From a checkpoint of a small model that answers yes/no questions on an image's attributes: 8.12M parameters, 101725 training examples.
Rows from block 3 of the fusion encoder, named by matrix and row number. Rows with one number belong to one attention dimension. Each number is 500 + 25 x the weight over its row's rms, rounded and kept within 0 to 999. All counts start at 0. Numbers have three digits each. After the name is the row's rms in percent of the matrix's.
# q: attention query (fusion_encoder.blocks.3.attn.q.weight, 256x256), inputs 192-255
# k: attention key (fusion_encoder.blocks.3.attn.k.weight, 256x256), inputs 192-255
q.48 101:476479544515495461505512484532478510538521492489504482454504440479512493520531557460497469503522497499488518509532548485523483490511488507490450487487498500522530523512489481521475463468492493
k.48 105:469458520490544485472501467503547490478478533466528497498467511508513506505486532485492539521489508477527470483484524540543494527524480463462508480475491480471518499523500534527516470501492554
q.49 108:473452537514494456518486498516486499505505508492503486446449454493495499537519547453466460522505507489490533496546571488528508501498466478461473482495506512527561532514511476504479452474464506
k.49 110:481459520484534476475540454512536497486479536462524502508480507498512485518464502477514545490477508472529500470510522528530468528529485487467474486506499457501508500493500533525525482505484525
q.50 074:482541518478520499530483501492512493473453465470499526528437520511466496551470480504489487498467511470497484460499507527507540514530470432484519460515489553494543526531557485454536479518467530
k.50 082:537491516465482504462524475484502510490497553502499504486477518460498494488472492504546513460489503513542572495533506495508460483521524503463477479519472471514478501437501545532529500533491500
q.51 101:515516453484490529489492509470512487487511517537501515533556547499500502449481448543503514487485508488514491502498457480476481506475548541525506527491481482487427472483501531525517557516499466
k.51 113:512537482516466508523455536485464484515533462541468498505506481515491505500534500513481448512523498529473509520478466468466526466465494512535515500499518540493513499511487466468469510491500484
q.52 091:516525499476508517511477498487526487455461460472516519537434531501460477547493500522487537512484512463531471463476504517486516503529479446472526474501492532467526520492549476452556487537485510
k.52 090:527487483473477517484522472513507501499500506509468487511491503449493479477468482517552523448498512498530531489559501492494457476518521510475469495526478462526476507454501533499517503514492489
q.53 097:525497426500513541478486524463528483476503506504483522549505532498482503459499438525513543493495511496496485475472459517495525517491522506511555498516484514483468477483510517467539530533491500
k.53 100:531543466525442522530484532495462485532523462546486485509533489480487498488520482514498448495507498507483521513506473463481505465476532520533491510523529508525485505509512472491490508472510440
q.54 120:511521451482508523482514511478494511511533520535493496531568532498519508445482462542522486489508517513498491510496450483488479502466566544551511552496473468496446470502476527535495555503532465
k.54 132:508539482523467501542469540491465508519534458547477495505519498520492497502530503505480439518515497513462494527484468462481530471463497512534524520483531545510505510532493461488481519482496476
q.55 110:519527453498496533476500512479496504507522512538497498526578527503513521446484458533523513487518506525496500508485452493489485506477531553527508540506494460488438485481470528544506552517527461
k.55 125:493534469533462507549468542485465492513529461538471509500509483510492508497527508493485448516516487510462493523475476484486528469457508499535515516490525545502518521528487465472469521488507459
q.56 090:507511446480510534491498505462527497486505501509472527540536536516508507473474461542509545483494511509503487479453437512487516494483536506543540534510492498495456477490495515505524544540514492
k.56 095:518552465524462519520501520485468518516544458520491497498528478500492481501513475517487451514505481509479507504496476463466512477467522520540492506508515515509489498501492473483484512480514452
q.57 110:520508444513504522482525519491507517518536530527491495518571501488520526439498453540525499483516511545490500505491465484491481503475544542546499545488483445502431466490467531545491552492514467
k.57 126:502538482532492501535465542489461495517524472522497505515524494520499499499536503487465451531512490518452484512477473478487528482467507493536526526488536544503522515538490448477481497487507473
q.58 088:528471496540471484485522512535477516532542524514504476479546476479527503465522511485513478482510495537464547526539500474506466483494529554521481533494495451531468493497459516547463497473522483
k.58 082:466500515542524481521477537495504500496507492491515518490494487545519509520513508495456489548493476535480457502465482522503560516499475481524525481498512513487545509542502489496484505483504510
q.59 091:504455506510508499493519515525519510536548546513514456459569474474544502445501489472509498483524473530477514533524495501502478499504534561512468535474483449521467495515462514543458530471510482
k.59 095:484508500516520501522467548471495476506504485503520484503503479541504518525518515492488481554473487514481465506448489506517531506480487494518515502477530528496553498535491472494493497463508508
q.60 064:543463500514485468486520487511516526513516518514528425482498462475475539506502514487512516479489465497494496551514519470493477441497524535479500519511504514512500534477490502517496466484503495
k.60 065:509480459491494497483501484541529473493478479478542474499506464497499514520476514459525494532503529483516421507470501492509506518491456492507510517514506531543516507555529474511510478454499486
q.61 087:495535485464524529506487495458524494463461465478513546548457530524452485519487474525494535495481509457521467483467477534513535511519491465506550475509497537460524513502538494449517507538490511
k.61 083:558528466487452529481508487499477500517518504525464476473533505477481471483486476539544491458510512495516541507528489463476462478481530541507494490538502492524460497483491502502511525507502487
q.62 102:476482545522489481500525487531486521537521508506509469454495440487523498505516531469478457511507495518496549500556542472506468501501490520486441502501492485530525516491478509531474474445501499
k.62 105:450465542501555462493490494496536520463477525469512505516463505522519506515493523478480549515494497500515458495484528538522516535527470483449503484481487486471516493530500510518505482508490553
q.63 110:474490539505499469522482503518488480493466482477484499476436470494503502568532543488500492517501495493500495499511536505500516505528442443461500469501522537501569535511532481482489452498509528
k.63 125:494471518472534498477538442517544506479480533467535509502489518489521494492481505495516542485487503480534511473521546531525464520538497492478470504509469461499490502478502551526533479518507520
q.64 102:516519452526505553516459507495526496499500482500498497522524489511495539499463448454536507495474566477503461503490505517539496511463480473517508544508497465459523505496534496524515494504536500
k.64 096:530513466492498482478531506481498513522534520557492497470521543500503510463479480523510479462481527520483534522548492452512470468452531542491536517503523499509499533503502499531503518524461473
q.65 095:488496583475486456501533462467496489494498525477509535506461508504487454523526544528483504499520449517516548487492507485504510488534475501489501447512534537543502496480476473492485469481502494
k.65 094:488488484487499525531462479498515478473467485439496508526464470510442527538492508459517520525514508443525484488452513519519523515518469457486491485517512530472533486493543474463544470494527519
q.66 086:489527420512490548519453515505490513495527482547489481496529517513505512473446435488512498492509550475492457525498451503500513479453533513503500543498513480489467516512533471505514516496498486
k.66 090:460524494497520479473510511509501532500532508527494487497544516502529496456477514506484481494515513539490493543495475495496494508503547552507488522496503475503438491508469527508474539498472473
q.67 112:518534445519498567531453515504515494484489483498486522511513499527482523499468428478516494505488550494506455502500487512511515499477483464506502529501514463461513515507552468502518510505519487
k.67 113:520508472475503492495510512497506530521535526554505474472516541490518506466471498512506470468507528497506511534527480454516466453464554549483515511505507481499463531484489505532508527517464469
q.68 099:491489572467499460511539488483475500490493518489513515485472500500499473516533555536497503497516424540487566482510511491478484488530495501493499468515505561535494501483458507470482489502468491
k.68 088:480485507489508517536472480517502483471452470447520519520464457503459502559501520458509521525510488473522471488464511519481540531534463447487484459491498514490530484489517479466505496487527539
q.69 107:487507420510495554502473514507490518499527477557474484456520484465506522481468434492520485472486554489499457526508452489502497486490518500521496534503492458475491526507539488507508526515510485
k.69 107:487506471487515472478512516500500531518558496539498483501543507509538500449502498530474480496528487557492460521482474481493503499509532549521504539507489478499461476499440526505464542501496466
q.70 103:499536435518516561516460509516516505499499478517480490507513496521491529486457448477505484513483576498503447519508489510496522504468515490521477546510499458446501511512544495518510524501514498
k.70 104:533505463491493474474519510486487548506534508552504495491550547503535504440482481523486476479493524531480506514520470463491464469478552553510510545478492473511449500500470527528488531507482474
q.71 107:499462545501511449465528484500496504515499507473509478486503489471517513483523564489499512514524460515492537502507539504483478502530509533482485473497474523542502495512446544512477487497487520
k.71 112:497471545535493489498486498484496465515491493454487518533478473497496489539524500481500523536490465500487522483491546553486529532518464456504495477475500502509542482503497481480495457481534537
q.72 098:505482565475486452502535490493485500500497525497519539492455514491489441526542536521475499495526445521488556476510497478462504503527498508504499460495517543546488493495475499480479504505475497
k.72 088:477478507490528501519477485503507480457468494448523502515491448509466513532494523479481518514496499470534467480441497522494531527537481453476478468525483520464510507496537482465484487482534509
q.73 115:510536448521502558526462508497514495501493474497477502507493502525484515495460439495523493519479553477508451518489479496521521499475496479513498546505513465463508530501548468508529499498518482
k.73 116:514501467473483485480512497511497543500536522570497489482521528489515512462469482531507492462515528518507508530516472454526466469475559546507524527496514481499469522503480524526502533507463468
q.74 107:497475560468490439501547492495474507497525512513499508476483511491499470502527556520496491494516439522482542476505504494475491500549495526491496458512504550536474504487448523479470497498484506
k.74 097:480483526512511516510486481490494475472453479435508512527489469513486486544509519468496524534508479492514466476458511549477527550528474466497500462491491516493521468513497497446495493490543524
q.75 102:496487572484494445492539487480490494506492527483526540504454516488491451514548537522491501505511439515497547487501528492495500486537474514488504448504520554542509501494468501488488470497476518
k.75 095:489500509496480536515485473493503446473469479448511502533448461494454513561502513466513532522508495449521495484482504528517537525526469449465485461515515533467537502501552463474518489494542527
q.76 105:511520420521506569508461519508521486476498486503488477519521492503507534483470441471504496492472560489499443517500483511514521506486519478514500543498495448461501521497542479517534520519523496
k.76 102:522509460488495494490520510503496545500545526560508494476529538500538504450501479537506470472499513528466510521528487468509471468474535558505508520500512482518486512502472508533480531511472460
q.77 097:499519422525497541501471518515491502502523463522466475497522507487502549470469460480521488508501572506490454499518471493507507500466523525524501539499470467470468491536528499517497524514515501
k.77 100:492502482495517476462525509494502527529540507524481489491525518493537487450508501545501481502524490551477476502513483516493479506507535541535500524468489476505451466516436563528460545492466480
q.78 097:485495566487479446511524496506484480503494521501510528488478517492474452520548539536481501490515440511493556484500511490479499485534494505497505452511507550556487480486472507485466499518479487
k.78 088:467490508486504506511489469516516474471447478426522506527486466510474516543510546460492524525509492470516462492449477534483537545507472479484477496501505536465523495495543481448508478483540524
q.79 099:510491586504511440478551484490502495498500514469514514545475494525504489530519554527497524518518451514505544496519527507505493507514472505495525475476480544524499482472464516495475475491487508
k.79 099:508483540493505518525459488522501476477445496457493510498452464505470518563503523472505540510497491478517524486482522519537530510504471439474492481497523531509546491481527474467530472497529545
q.80 093:508519430509518541500461502497517510516505473505478478517537504509501532474443453474510482506494560489511440520500494506527508506477509511507506558505482452474475496515525511521516509498519508
k.80 087:510510491513504471472533503493493539524542517543475502474538539485538498450509503520489473484499496530473515519539497475483472479487527534520520536480511477523465501508450526521472521502476468
q.81 094:486495423524511542474486506508508512502513492522472444471541492492516541473466475479517500506497568490494441521496493522500484506461512496493497554500454439464477479528515524518502532508504515
k.81 094:510523501518501475485523518486492520545531507544479496495515532500548465477526489539485483495495497554462511504530502489479478500507505516530519519479481473532472479509437540527478517493459483
q.82 105:493501406530500550495462516505485525507524462517473465468526499491514531486469472480526472514511557495490466526504486513491496487470528538519492535492472460490484505530521514508498522504506488
k.82 108:493515488507505467466517524468507510523538474541484506515551513505547480462510500528466477507518484563491483516499496492487508521512533546536509528470479486518459470530433554511461539496494494
q.83 090:491502432562508530474487530510509517506513480523486446497527490495522550458452475497530497514484540475496464503512499544485484519485525523517490553514465443463491489502524539523501516505509513
k.83 090:516495477519496477471506508477489515543534507521483506485521526478552474476521497522486505505510471553463512500517528493476493497515507524528506531467472486547467484498437528524477520495481502
q.84 107:489488571462483423480544483481483504501508511482505503491484518489520472517540536515486505496517441521489554491497503494482493514534517517489496463504494543531494497485458508482470504497465507
k.84 101:477485532516512520515477493501508475487460482434497503520485442509474496540507515466493527531503477482524479488452513545497535538520468453500492471491485510500526476501505482448511484491544524
q.85 091:493501578474497453506539475497466507512496513494484523505463523492490442517535542545482503509534431505507552488509492477490500486530499515501514468503511558538512512477465492475477470512468488
k.85 085:477484500487509521503475463509508494465452492445507507523483454513467520547505517484512529509528496488522488508439496526504556532517481461480478490503495524473529475498523488459495495476546516
q.86 099:501491569467499450506530483467505510508488537471515536511460499508497486521522532531492515504500438503522545491510530490501491484526466492466513465511525546524527513473465485492468468490492499
k.86 104:495490508486495520528485490509501466478457502465504506510449475499439506548487515468514522500490520444536518502484494505529519482495471466460494474521518515476541529493560462477532465493516527
q.87 104:521531448515507565541461521509520468494493505508486517515510503523486517518486433488509491468468535495504464488498482526511506503489491456514518522494510451460523526508548484512535502519538508
k.87 107:528522451484482496491516500489497527511516528553503494461530545482511522460475492505516479466490539484517510520535469461517458469468528541485514504510508479474464534497506502541518517518467466
q.88 095:491489558475478432496531471479471517512512506496498500513473514500492453507515560543498500505528439526517543481492508470493489497525507533500514461507505549553487486492470511453464493498469499
k.88 089:481482535499514513518479479503501458488471471429513508530491450507467511544507519467495522516526478481518474485447513525487544541527461440496497470484487532478518493496517483464517504490531534
q.89 079:512548451517510523505474526483506499516509456515446478532543538552502528483460473508510517535477540490482465494498485486521516510463522493540513546481488441476493495491512494501501510545532487
k.89 074:510476461499529477475516513501516552521534538522497493509523516493528493463509484513528494467522501540500503512494446478536472492486527507514527539493488490526476479522470519513509512514461478
q.90 084:492505589472486450504546485465497476503486521471476536533464504506487463546528542524482515530500472505514520481483525480542513516500467488478508468522524541502520504486484474474499457503506503
k.90 091:516482484469496538528464467514534485479451500463481500514474485473471514523484493476540529485517532474542513498488501484546494475480467460468528497494519531482524521477551463499551490513510518
q.91 105:494484552464489431503534479491473498507505511488517526479473515485508465515547548535477518485530428527484549486486502470475487489513496521488502457503492535529486499504462510470481495515481503
k.91 097:479489519509507521513479479513505480477454485433518521528479453503477497530502524467488526541502482474517482469461514544498537535513477456499496464515480525486518470500519504454504481475535518
q.92 102:502529435509489551520463525508488500493514474530481517508521508533487521494481441490516505476504558496486484519497457501501524486464515493525508525497511475467513504521545462492530509524507501
k.92 102:482534475483510492472517500509513527498522506534520477485542502490538505443481493511482474479501531513504499536499465466489465488500537544516483515497498482467453503498487516528485527508484458
q.93 102:497492561473491444482527486495483509516509496498500514476485504497508454499540539526478508490525429523492536496508495470469503501531517515496500448509506549561480512509462523478481496500469480
k.93 095:461483523511519504506487494513509497484456481446509517530476465499486488539500517459483516523524477483510473484434511545479543531544474470495476486491490525498511467508503491472497503471531536
q.94 103:478497560463468434494531475483455506510499498503512516489466504482492442503525547531488489496537437526486556501501515479482488478526508528504497472525500550543472505504462503463489483505480479
k.94 099:467491508478512505507470467503507488486473469442517498535496468512474496529493512464488501526534485487520469490419494542493547530549477485503496489509488524483532467510514491447495485472535514
q.95 084:519472562482491471504531490495504501469487535487538535491455514490488480526532544511499495475501437503501558508508508482475509510531454476489501442522532544525536500491480489480493494484468491
k.95 082:491490517505493521518481501519512453460454489484534523496490466505449499552486530451500507512488496456507504492500517481499523500499486466466457480530502511481516527488549462487521479494538506
q.96 080:467469506502529459496489497506526493490509540495517445510469493518475545502463552446488527511506554471494493523449543531549510520502489516460491519458493504476512515512504515515544471505477551
k.96 090:478533519488493502492536458469494466470467484441472511523473535529478485529509522549531487535462475496534497440463509505465521519523488471495492466544496508460507499467535510465514491517498465
q.97 124:534492531515472503520510490476480461491442471473492525498451512483460475578541502521515531500472454479519529452534524499481529474518468442485526443534515537517530520492524475482508472491486514
k.97 122:510493526512465561521475491456490476520493472471475532508471517501511476531531454503507476498481484481507541472535501496517520501487465470505540462499524515533526535493537457507497458488489498
q.98 118:525499524501476516524503490465476463495454456456484531493447489494475479558534504527504515490486448480515521463516515508476532487532461442498544433518529546516535516485515469480511473497499522
k.98 117:530490528530454550525478495462486488515495466476480542501481515487519468527534451502510478512479500484494518464550509495518516488495457462500532476492538518521531526508545444510505463494495490
q.99 092:456484509478542470495495511515523533505534550528515444495511483496510547445449505473492495495536569505487466547439502506539475510480518531478477548474495459482489514490489527518512491501501501
k.99 081:469520510477512464478551456525495485488488515484483478504496498520466511497469534530494500491498493506542505479474523493455477532532495502492472494524465501452485458462471548485507521507506497
q.100 108:501479521507499485525478488468517476501459534477476499518443516522453506540486521468498521476503504449516508477461545521542531510505466453446554468495506525502553530485526484483533453503464549
k.100 119:507513526511465540506511463470487471494475466461490544506486539514476459552521479548517499537467471466535533441501501494483539501514485473488513457539509509503520514455538491496504470499500479
q.101 088:477474490481523484501498497525527529499527570515509458527518483523499536452469529451498514500523548504488482556462522501559489521464515533464480549473501478495489499504504529508525485517494496
k.101 084:481503502477546465471543460508504495463480512470487492510504513511481503532482528533516511529482481489541495468436520501456506504534500511496473509532475502454506480484478532484517504505502485
q.102 101:480481529508517480506476483473526474484464539466486486519432503501442501565494520477511551484504494469521509490478535533528532508494459447460533457489500528489547528505525488497528451511476551
k.102 109:513521529502466525501514465472492466494478477453488552508492529511486480538527462545523498545473468475532526437503510491476515508511476464498514459553505506512521511478540476497503465491481490
q.103 110:462497490494536488473497524533528529502543542534507460495543503506544526446470508474504482507530549518490463532469505494521473507493523542481453559463490474488481494524475528521474514509499489
k.103 107:462518487474537467475540491533492516497510530509501451503514490492494507482488558497497517472520509497504480527464507529493473514504513550513477513495464477455471468497455546489500544511501495
q.104 114:537492510511461510508506478465473458494447447474500545502455505491467459572532500525512519495466431479514523461527505496466521461518473452498533450530526539516524513498517466480518472488493518
k.104 109:520479516511449541533464510473504496516497479487490525493485500503504498514528458494511480498490482469487527483530509478522522477482480459488543472497539517538520543503546457528499456508492494
q.105 088:472464530501530464491486486495540494497492538491499469521448488510477518520481544445497533511504518469514496508452555504544513503502485501441512511494489509516537524512515496494512457498444556
k.105 096:494535530488482521497535447474477485489477492433459517494483541514473484530516501544526504525479485465534522436476518486488522524530477479491512451542489523479501503460524498486504469507485482
q.106 103:535510504528470507507492481463483450498460439480485548489470505478476466554535495533506493498473466492515526454517507508466515490528465445529542442525510536517527510497520478487512497490511517
k.106 099:528477519521478551546457532468509493527515476510518534491503496515511476502527452485514472526474480493495497497562476482510521483488485474492530480492531512531522525520528451527500469498486491
q.107 106:499475537519517489515488483459508477495458514472488518525435502503456494558505527479507538480504487455504512488504535531526531516503469452456520459487508532501541524501523466495528455510477550
k.107 116:503515534508481534511520457464481470491472468455463530516489531509499458535525475550527505539463453476533514442511502497495535507509468469506519456526494517497510499485530492481503465507494489
q.108 110:487517476498511509482529511532480526505538485522529480456569508485539484449491466525491476539501498536483478533526459483467462483502541555539469533493486484504449480503469522506470564493544463
k.108 119:487483478490538463487503546535505533509541537538512453484516460480522541461483522461486498460532542531473479555492495495515484501494522532517494544469485487495477503523462521505498524517514503
q.109 122:553493535506474500518494467477485463493447489462498538514449513498470475568525520503511528475468448475528537460528523496496521490501466459487532436531534542525526519488525465482516466505484518
k.109 118:516497524514444538531478492462493477520487471473481533511482527497504477542529468520519481522480478480505536477524499495504504484489472458491529455513531520535523528471549465511489468493505502
q.110 091:525512510518460518513502493465476464476455457464485554510468519489473467544533501535501489517484444506509511448522510502455528488519470453507522453526515517500546524494511477496481494481501495
k.110 087:511489513514470546532436540474496515531509492531511522474493484506508482489530445463499483493487485490481505519553477481546526479472482481499540482497531512545501513534532453527480481491495499
q.111 098:517508508501461505497498468467477456505455459468501533489459521481479447565540508530497508517470444494530520449509497479491501470524465440510520456530527529522533508492517451476509482501493497
k.111 096:513478525523457541539458516468490508538523500520503519464477505491530500505539447486503473497512501490483541516536484473528502473483490475499542476472524514543520548509532452544499456494485479
q.112 089:521528503526457515521493485464479471493441445470479558505456496493493467525541475540512488504490434505524527435542482485454501482522477461528525452519509524520507495499498478483483499488494509
k.112 088:519488492525462546522426539481502513546518500535494522481522492489521502487513437467495467483503518503471522519549478472539499489477491491508534492488527492549504516531526453526480481482497499
q.113 081:516521495500462501487537493522480494500518451508522534467540522476547473491510475534503458502488468526514509495549478431481465454505508528534479507534514498531475490527479509499464546483509449
k.113 092:492476477498518490488494527519516532526535534540506462477512470460535541472489526436497490432553515523487504540523508505554470487510531534482503510461506484505481529511468511526498517505504523
q.114 079:486533469486485531493509511503454507518525450501506520453541493484533482452520459551485443511496477527483501507518459466468485470503518514558491510503493476506468482503484501487479549476527440
k.114 091:488466461493548479498474552527509524507531521551536456478513466468507524467478519451497505469526514533474472569508488503517470503501533532502493533456492487500491492529464513513497520488517517
q.115 082:546525501518459541511497500479473507505490451504496562494514522495508470527531451543505484528476459508515508480560459493427509483528478475540508477510518510500501483467506477494478547501517449
k.115 083:512482495504508499527464553496499530523539523571512480477531469486535513478497480460489504485504527513469499550519474493516505480472534521515514524470493498534498498544507499519496517505499514
q.116 094:479468533485519472511498486495540477472475546465497505515433514506463512527486539468493539487497521461506510504444550517565510492508474459432519481508496525499540539492526506491531455507480539
k.116 105:498507539498466541499522452480492455512467475466477537509471533512475474526510483554521487540479475474537529445511489500502527501510486480486507451540510519498512515460547488492498462503484491
q.117 091:521494529525477504499522479462472476501459468462486563496453504496464465571534493517523511506485445507533510431493509502491512492537465438512545436528511537505517513496512459484509476500496523
k.117 094:517474515524464533533460540487480489515495483489510547498491500488525479510537433480491473514476488490480519487545478475529522482477496470501527475512534497541542534516536450538489463491491476
q.118 089:507529478490473503505529502531469513506538452506508499484543502492554473477512475542511447517500480527496507517537471465462470465513543545536470519530508479524469503509472501489465536481503430
k.118 100:483482486478514478486493529517502548523527544537522450491509451464521530464497513450484502436527531512471486566508511496527473484505542525504512501464491495497469518532463508503494522495514518
q.119 072:484454491529518506506466537495536504518488509505472459511481492507466545498499505445472521487524514488480470519436511527544495534499507507465509511467477506445518494515513487533512492486505557
k.119 079:476537515514487547497505475478480438464469459473482536515493521520458471522509520552505515544467496494540465459486503508463525529500476479518497486520491531465516450509532473461502499492494475
q.120 110:527510525523464513519490473456488471488460484452478534503471507502474481564535494525507518503477449483504531445534505502487512488509475443488542440521511537530524501482502477483508473498501516
k.120 109:526480519530466555527470514480491498539492474512506547501497507512525482514519435481501480510473494491489524480537489493517516481487479457495522479497527495535525520503543455516507465485488488
q.121 083:480478498494526497495465494481517491504511524507494493525495484523497541493461518468476526497519550488498479520425526544538524550468495481464526504482472509477502507500522510521531472522504574
k.121 092:510536503497518499518512471486496469472450467463504545533494513538473478528529501549495503561461487490525491448491500516446517525501464474520490507545488494467504464484506484464496487506507490
q.122 107:483508462484503486490501511526496526518558516535507470488551504486534506447444507503509471518506549513476472547497472472522462507480531564510465545496489464517484496503496526506500518506495450
k.122 108:483476471470527464480524513544519528513501534519518441491500485477519538460448524461498509473525536496492482537495495484511481515512539540488475529482488485482475484504445532504526536499502510
q.123 121:547505522500476499519513481459481462485430482469480532512458515496451471560531499523509524498471446483519533455518518496484515492510458435485531448521520544530519515496531468487514471507488515
k.123 119:531484526528463552524472515462497488521501476487491553517478516499503475523519455500505487509486481480505521475524493476513526488488475457489533465516524506542518528487544462509496458482487494
q.124 094:509515508514472521505505496471476471500456444478486548516470501486488470559555500545505515492468451493509518435536483483456514477545475463508517436524520530511523515490502486490490492482504506
k.124 089:510486495525465548515456525481497502530521503513509523477502496499520479499529472477497487485501494483483518509550489473536513462454492485509539499491522514539516546530537454520497478500488513
q.125 116:477496491497524486487497529537522543493545532546500454483543492508537536439464500482492479504528539510484479558469494490534476508483544546496475556476481454480467482506480521523483517515507472
k.125 114:479512471471519443470534488539494513474499526502497455499508487484491517482470542505491514477523506504502480517471501508482480507525520542489459529492470489465469477482466538499500540497490495
q.126 082:507530474478490501485515496528494514499541489525521496488543502485522481459487505526525462523471491513477501518535485463496472465488543533531473531507527477552467502518481516493498532498502453
k.126 087:505463473484491474475526501528492524525497538516522462467519463466531557487474509453502488452525517517484511543507514495533474504502525532480482520460478484527477541468474532520515509498509510
q.127 115:501478529521495478505492483463515465499443525460474520521433505494465484559515512485511538486477491464525524465493529521523522496509463444472562455506501537506546533482531470481535446513473540
k.127 117:508513527513447544529497483474501460497468452463491546513483536501496463527532466524510496538477474467521533461529497486477522503503474458497520453531517511516520507481544470502490469493482487
q.128 078:492535461516490559494482474509500481488472462482491516501490515496461475535484467521538503494479531508510471474505446524467531529491470464517513515533481520495519455521536477460519534515502495
k.128 086:520509504445475500502476488535556493469486439488506516549477498505440494550480505514474539501519457475554502489496472510476533493500469445492525493528528553493532487519517480449492512469505518
q.129 105:543492476497500533472519470499503499474463467446521517494506494476494467534499466495541496542453505477514460447506482535504491522507477485510495499532458460540501484498543518509543486508488488
k.129 100:511492503475504500523477476480530470461467465470492525572460491498455494535457505506511533493475454456550475491481488495476523498512465453489520481540522520481541523479521471463492485480521531
q.130 095:512520530458459461519494507485496494505511517518465494515489515505483536500477523528494479477514493479517544533512521465499480453497534522461528501518557542477520557474493472528486495459469503
k.130 102:468483519532502506481503542487468513557546537499468480469519507491552505481543501485492481496509514562438513490503539499526496507506502514523511505431479506506508493532461520533457500510486499
q.131 104:452484512533560514457501501527516503509510490474514479515529492517529480476515509481493527528529515521482482499481531539519508549496496504546453536443453490478479434540463544483500516510541504
k.131 110:517534466477496491519505468520497492466484478502530499497508522518458516503450528515513501509468518465540497509521470498451492480494537503485489487568523497462486504472535480476530519505508485
q.132 112:435473498534557521459516509539512500510512499479515490521511483506529482481510481482479532499529511530478468501480527535505513541489494520558457512454446485496467440531473548471484535513537501
k.132 117:518524473468494492513502463515514486458482472508526502502509504515468503493469500502518493508459518444543478504507462499461490489508523505490478505566517487474499498469548490482530509516517482
q.133 094:476515478539549539470492506529496491484491486457510488496505502507502470505515473480498528549462521509504458469475505538503518546503479477543476508484453479522494440543526521472509513520517512
k.133 098:538495496467495490503505458516516470446455458492525500534477500502452504524463511503509532498484473464569497483502486506454492476500505479493494493563512505489495504478536490448532491485512516
q.134 109:446463498519538524469512483536513488510502506477513481498521477503538476492517474472498525491503507536497469495476524541505508545496497498542467512469433463501461447528476556485501535515542510
k.134 115:513526480466496492516488459509516493456478472499527508510509514504454503500452494521522510514472513466541489506491464503452491510487511509481478487570520497491501504463559479466531507498513475
q.135 111:443513525530535459504489527499518503501527536533496485527514502555524509478512530500450488468546486519474516537487536499505512489484508509509481510441500529461498494515452518499460515513525525
k.135 112:503518457487497475490535515526486504506514534533541466438538505484529503461486521494502474500484552509477519516528498482494469476479553557495462503504487476489456497510508524507534516525493475
q.136 113:568505475469441519524513474456476504482461498490497521477481513474463505530479496514536489508462500470533508496509470487493477470513485483464534488552527507516528536464560468510540476475456485
k.136 119:487464538522504522483492531456490507520507501483462508518479484510513505511533490492490505496530462522489496481484526511541521510507456484519548485458504524538512498514480499513469488489497520
q.137 107:450477530521558482473502501516534514512534522505505482530529489516553491496500499489466507490555491537471505509480537524498508534484519502533457525426461481473474449516453540480467525527539513
k.137 114:507538469471492492511499486522495474473495485519542495480524516509475515483463507509508490508473531485508500509528486495468501484490546537496465509549500483471477509486522492496542517510509464
q.138 114:436509534520533443501487533492525496503527528540494479528496493545522512497507530499445492477551493522472521531489537499501524477496514522509500515463514514460496508514470505490451500499516526
k.138 109:521523481502499479480529506517473519530523537541529461419535506493537499453515509500499462504488549523466521525540507480500470480494557553500479520473475478507461507503494530523521526517479469
q.139 095:466481491547543530460506526507520491504497484482506503510509483507522490508531489493495528521498494530493455486485503533506500561488483474542469517462449463509472452531499524494502508511513487
k.139 100:516505498468499496505498461518519504441456461491528513523483502494444486524461498499515526516471484470556484493511480506452497485512523489476496501563508486490504504470551470458536502506524492
q.140 104:511522512474467445545493516486493502497504519525469501525493499509491529479489538529497473478512483502501553536504498458490496436497501517465516506507573545484512552477490447519489511483485511
k.140 111:479497508520498499495499538502468515556536536494480487469501497485559505477551501473480482491528497553441504490497514504542500510492494522540507499442481506513492491529451545528480505516471504
q.141 103:433493520531538513461492509540523497509517527482504477530530488523526491495492490492467525478559514544482492507471526530501526535492508513533460526433460481476463443538459553471467541523538518
k.141 111:503548474470486496517493478516514485448499470506530502486521510507467506487471502511513499497481528473522505499525482495451509488508529518483470515556519475480474493470546498484524521506514461
q.142 089:524471462510519540490504492524493509504484481458511527489509506503493463521515470497512520512479523500501457467485477536506506550495485471524491493517474472536500460516529525474535501515495493
k.142 094:525500497457506499508482464503539479448447432484516516550499500511444499548445502515509534512493502450549480507494469509491505504504482466476529507558529530475524500475545470465507491482520500
q.143 098:472519540489492457532493515487504515500507523540472503517495504526492545493489546503486481476521480499489532540508510462497502457508509522461506492496551523472516538490473463493466481492486520
k.143 105:480488511519495499480515528509462515551537551513495476446504493494561483482544511482480478476516514550422525507518532493532479504495500523522490511441474483531473498528450538530492497508482494
q.144 112:552493468488463547497518472493476497493467463473510516489502492456476485526495475510557504540461516470537473468511471503500487507517494481479509500556503484554504509489548492516549484502477489
k.144 108:492459547494520511509460500478521483493477470450474531572459498512483501535498495505491533515508454487521487484460502525498531522511451430507534481496510522521535498505495467485483479478511527
q.145 101:513485474522520550468508480522501489495488486463521506487507500476511472513502454485520529521480522496505458445505504543507495557520486490538483510504440469515485455514515546468532505518508496
k.145 107:519503479470502490532504470489515486450459457484531517544486505515441521529454520512513527506480483443573494492487468493476514501489495467487509494560524503487514491469537466476511492486535490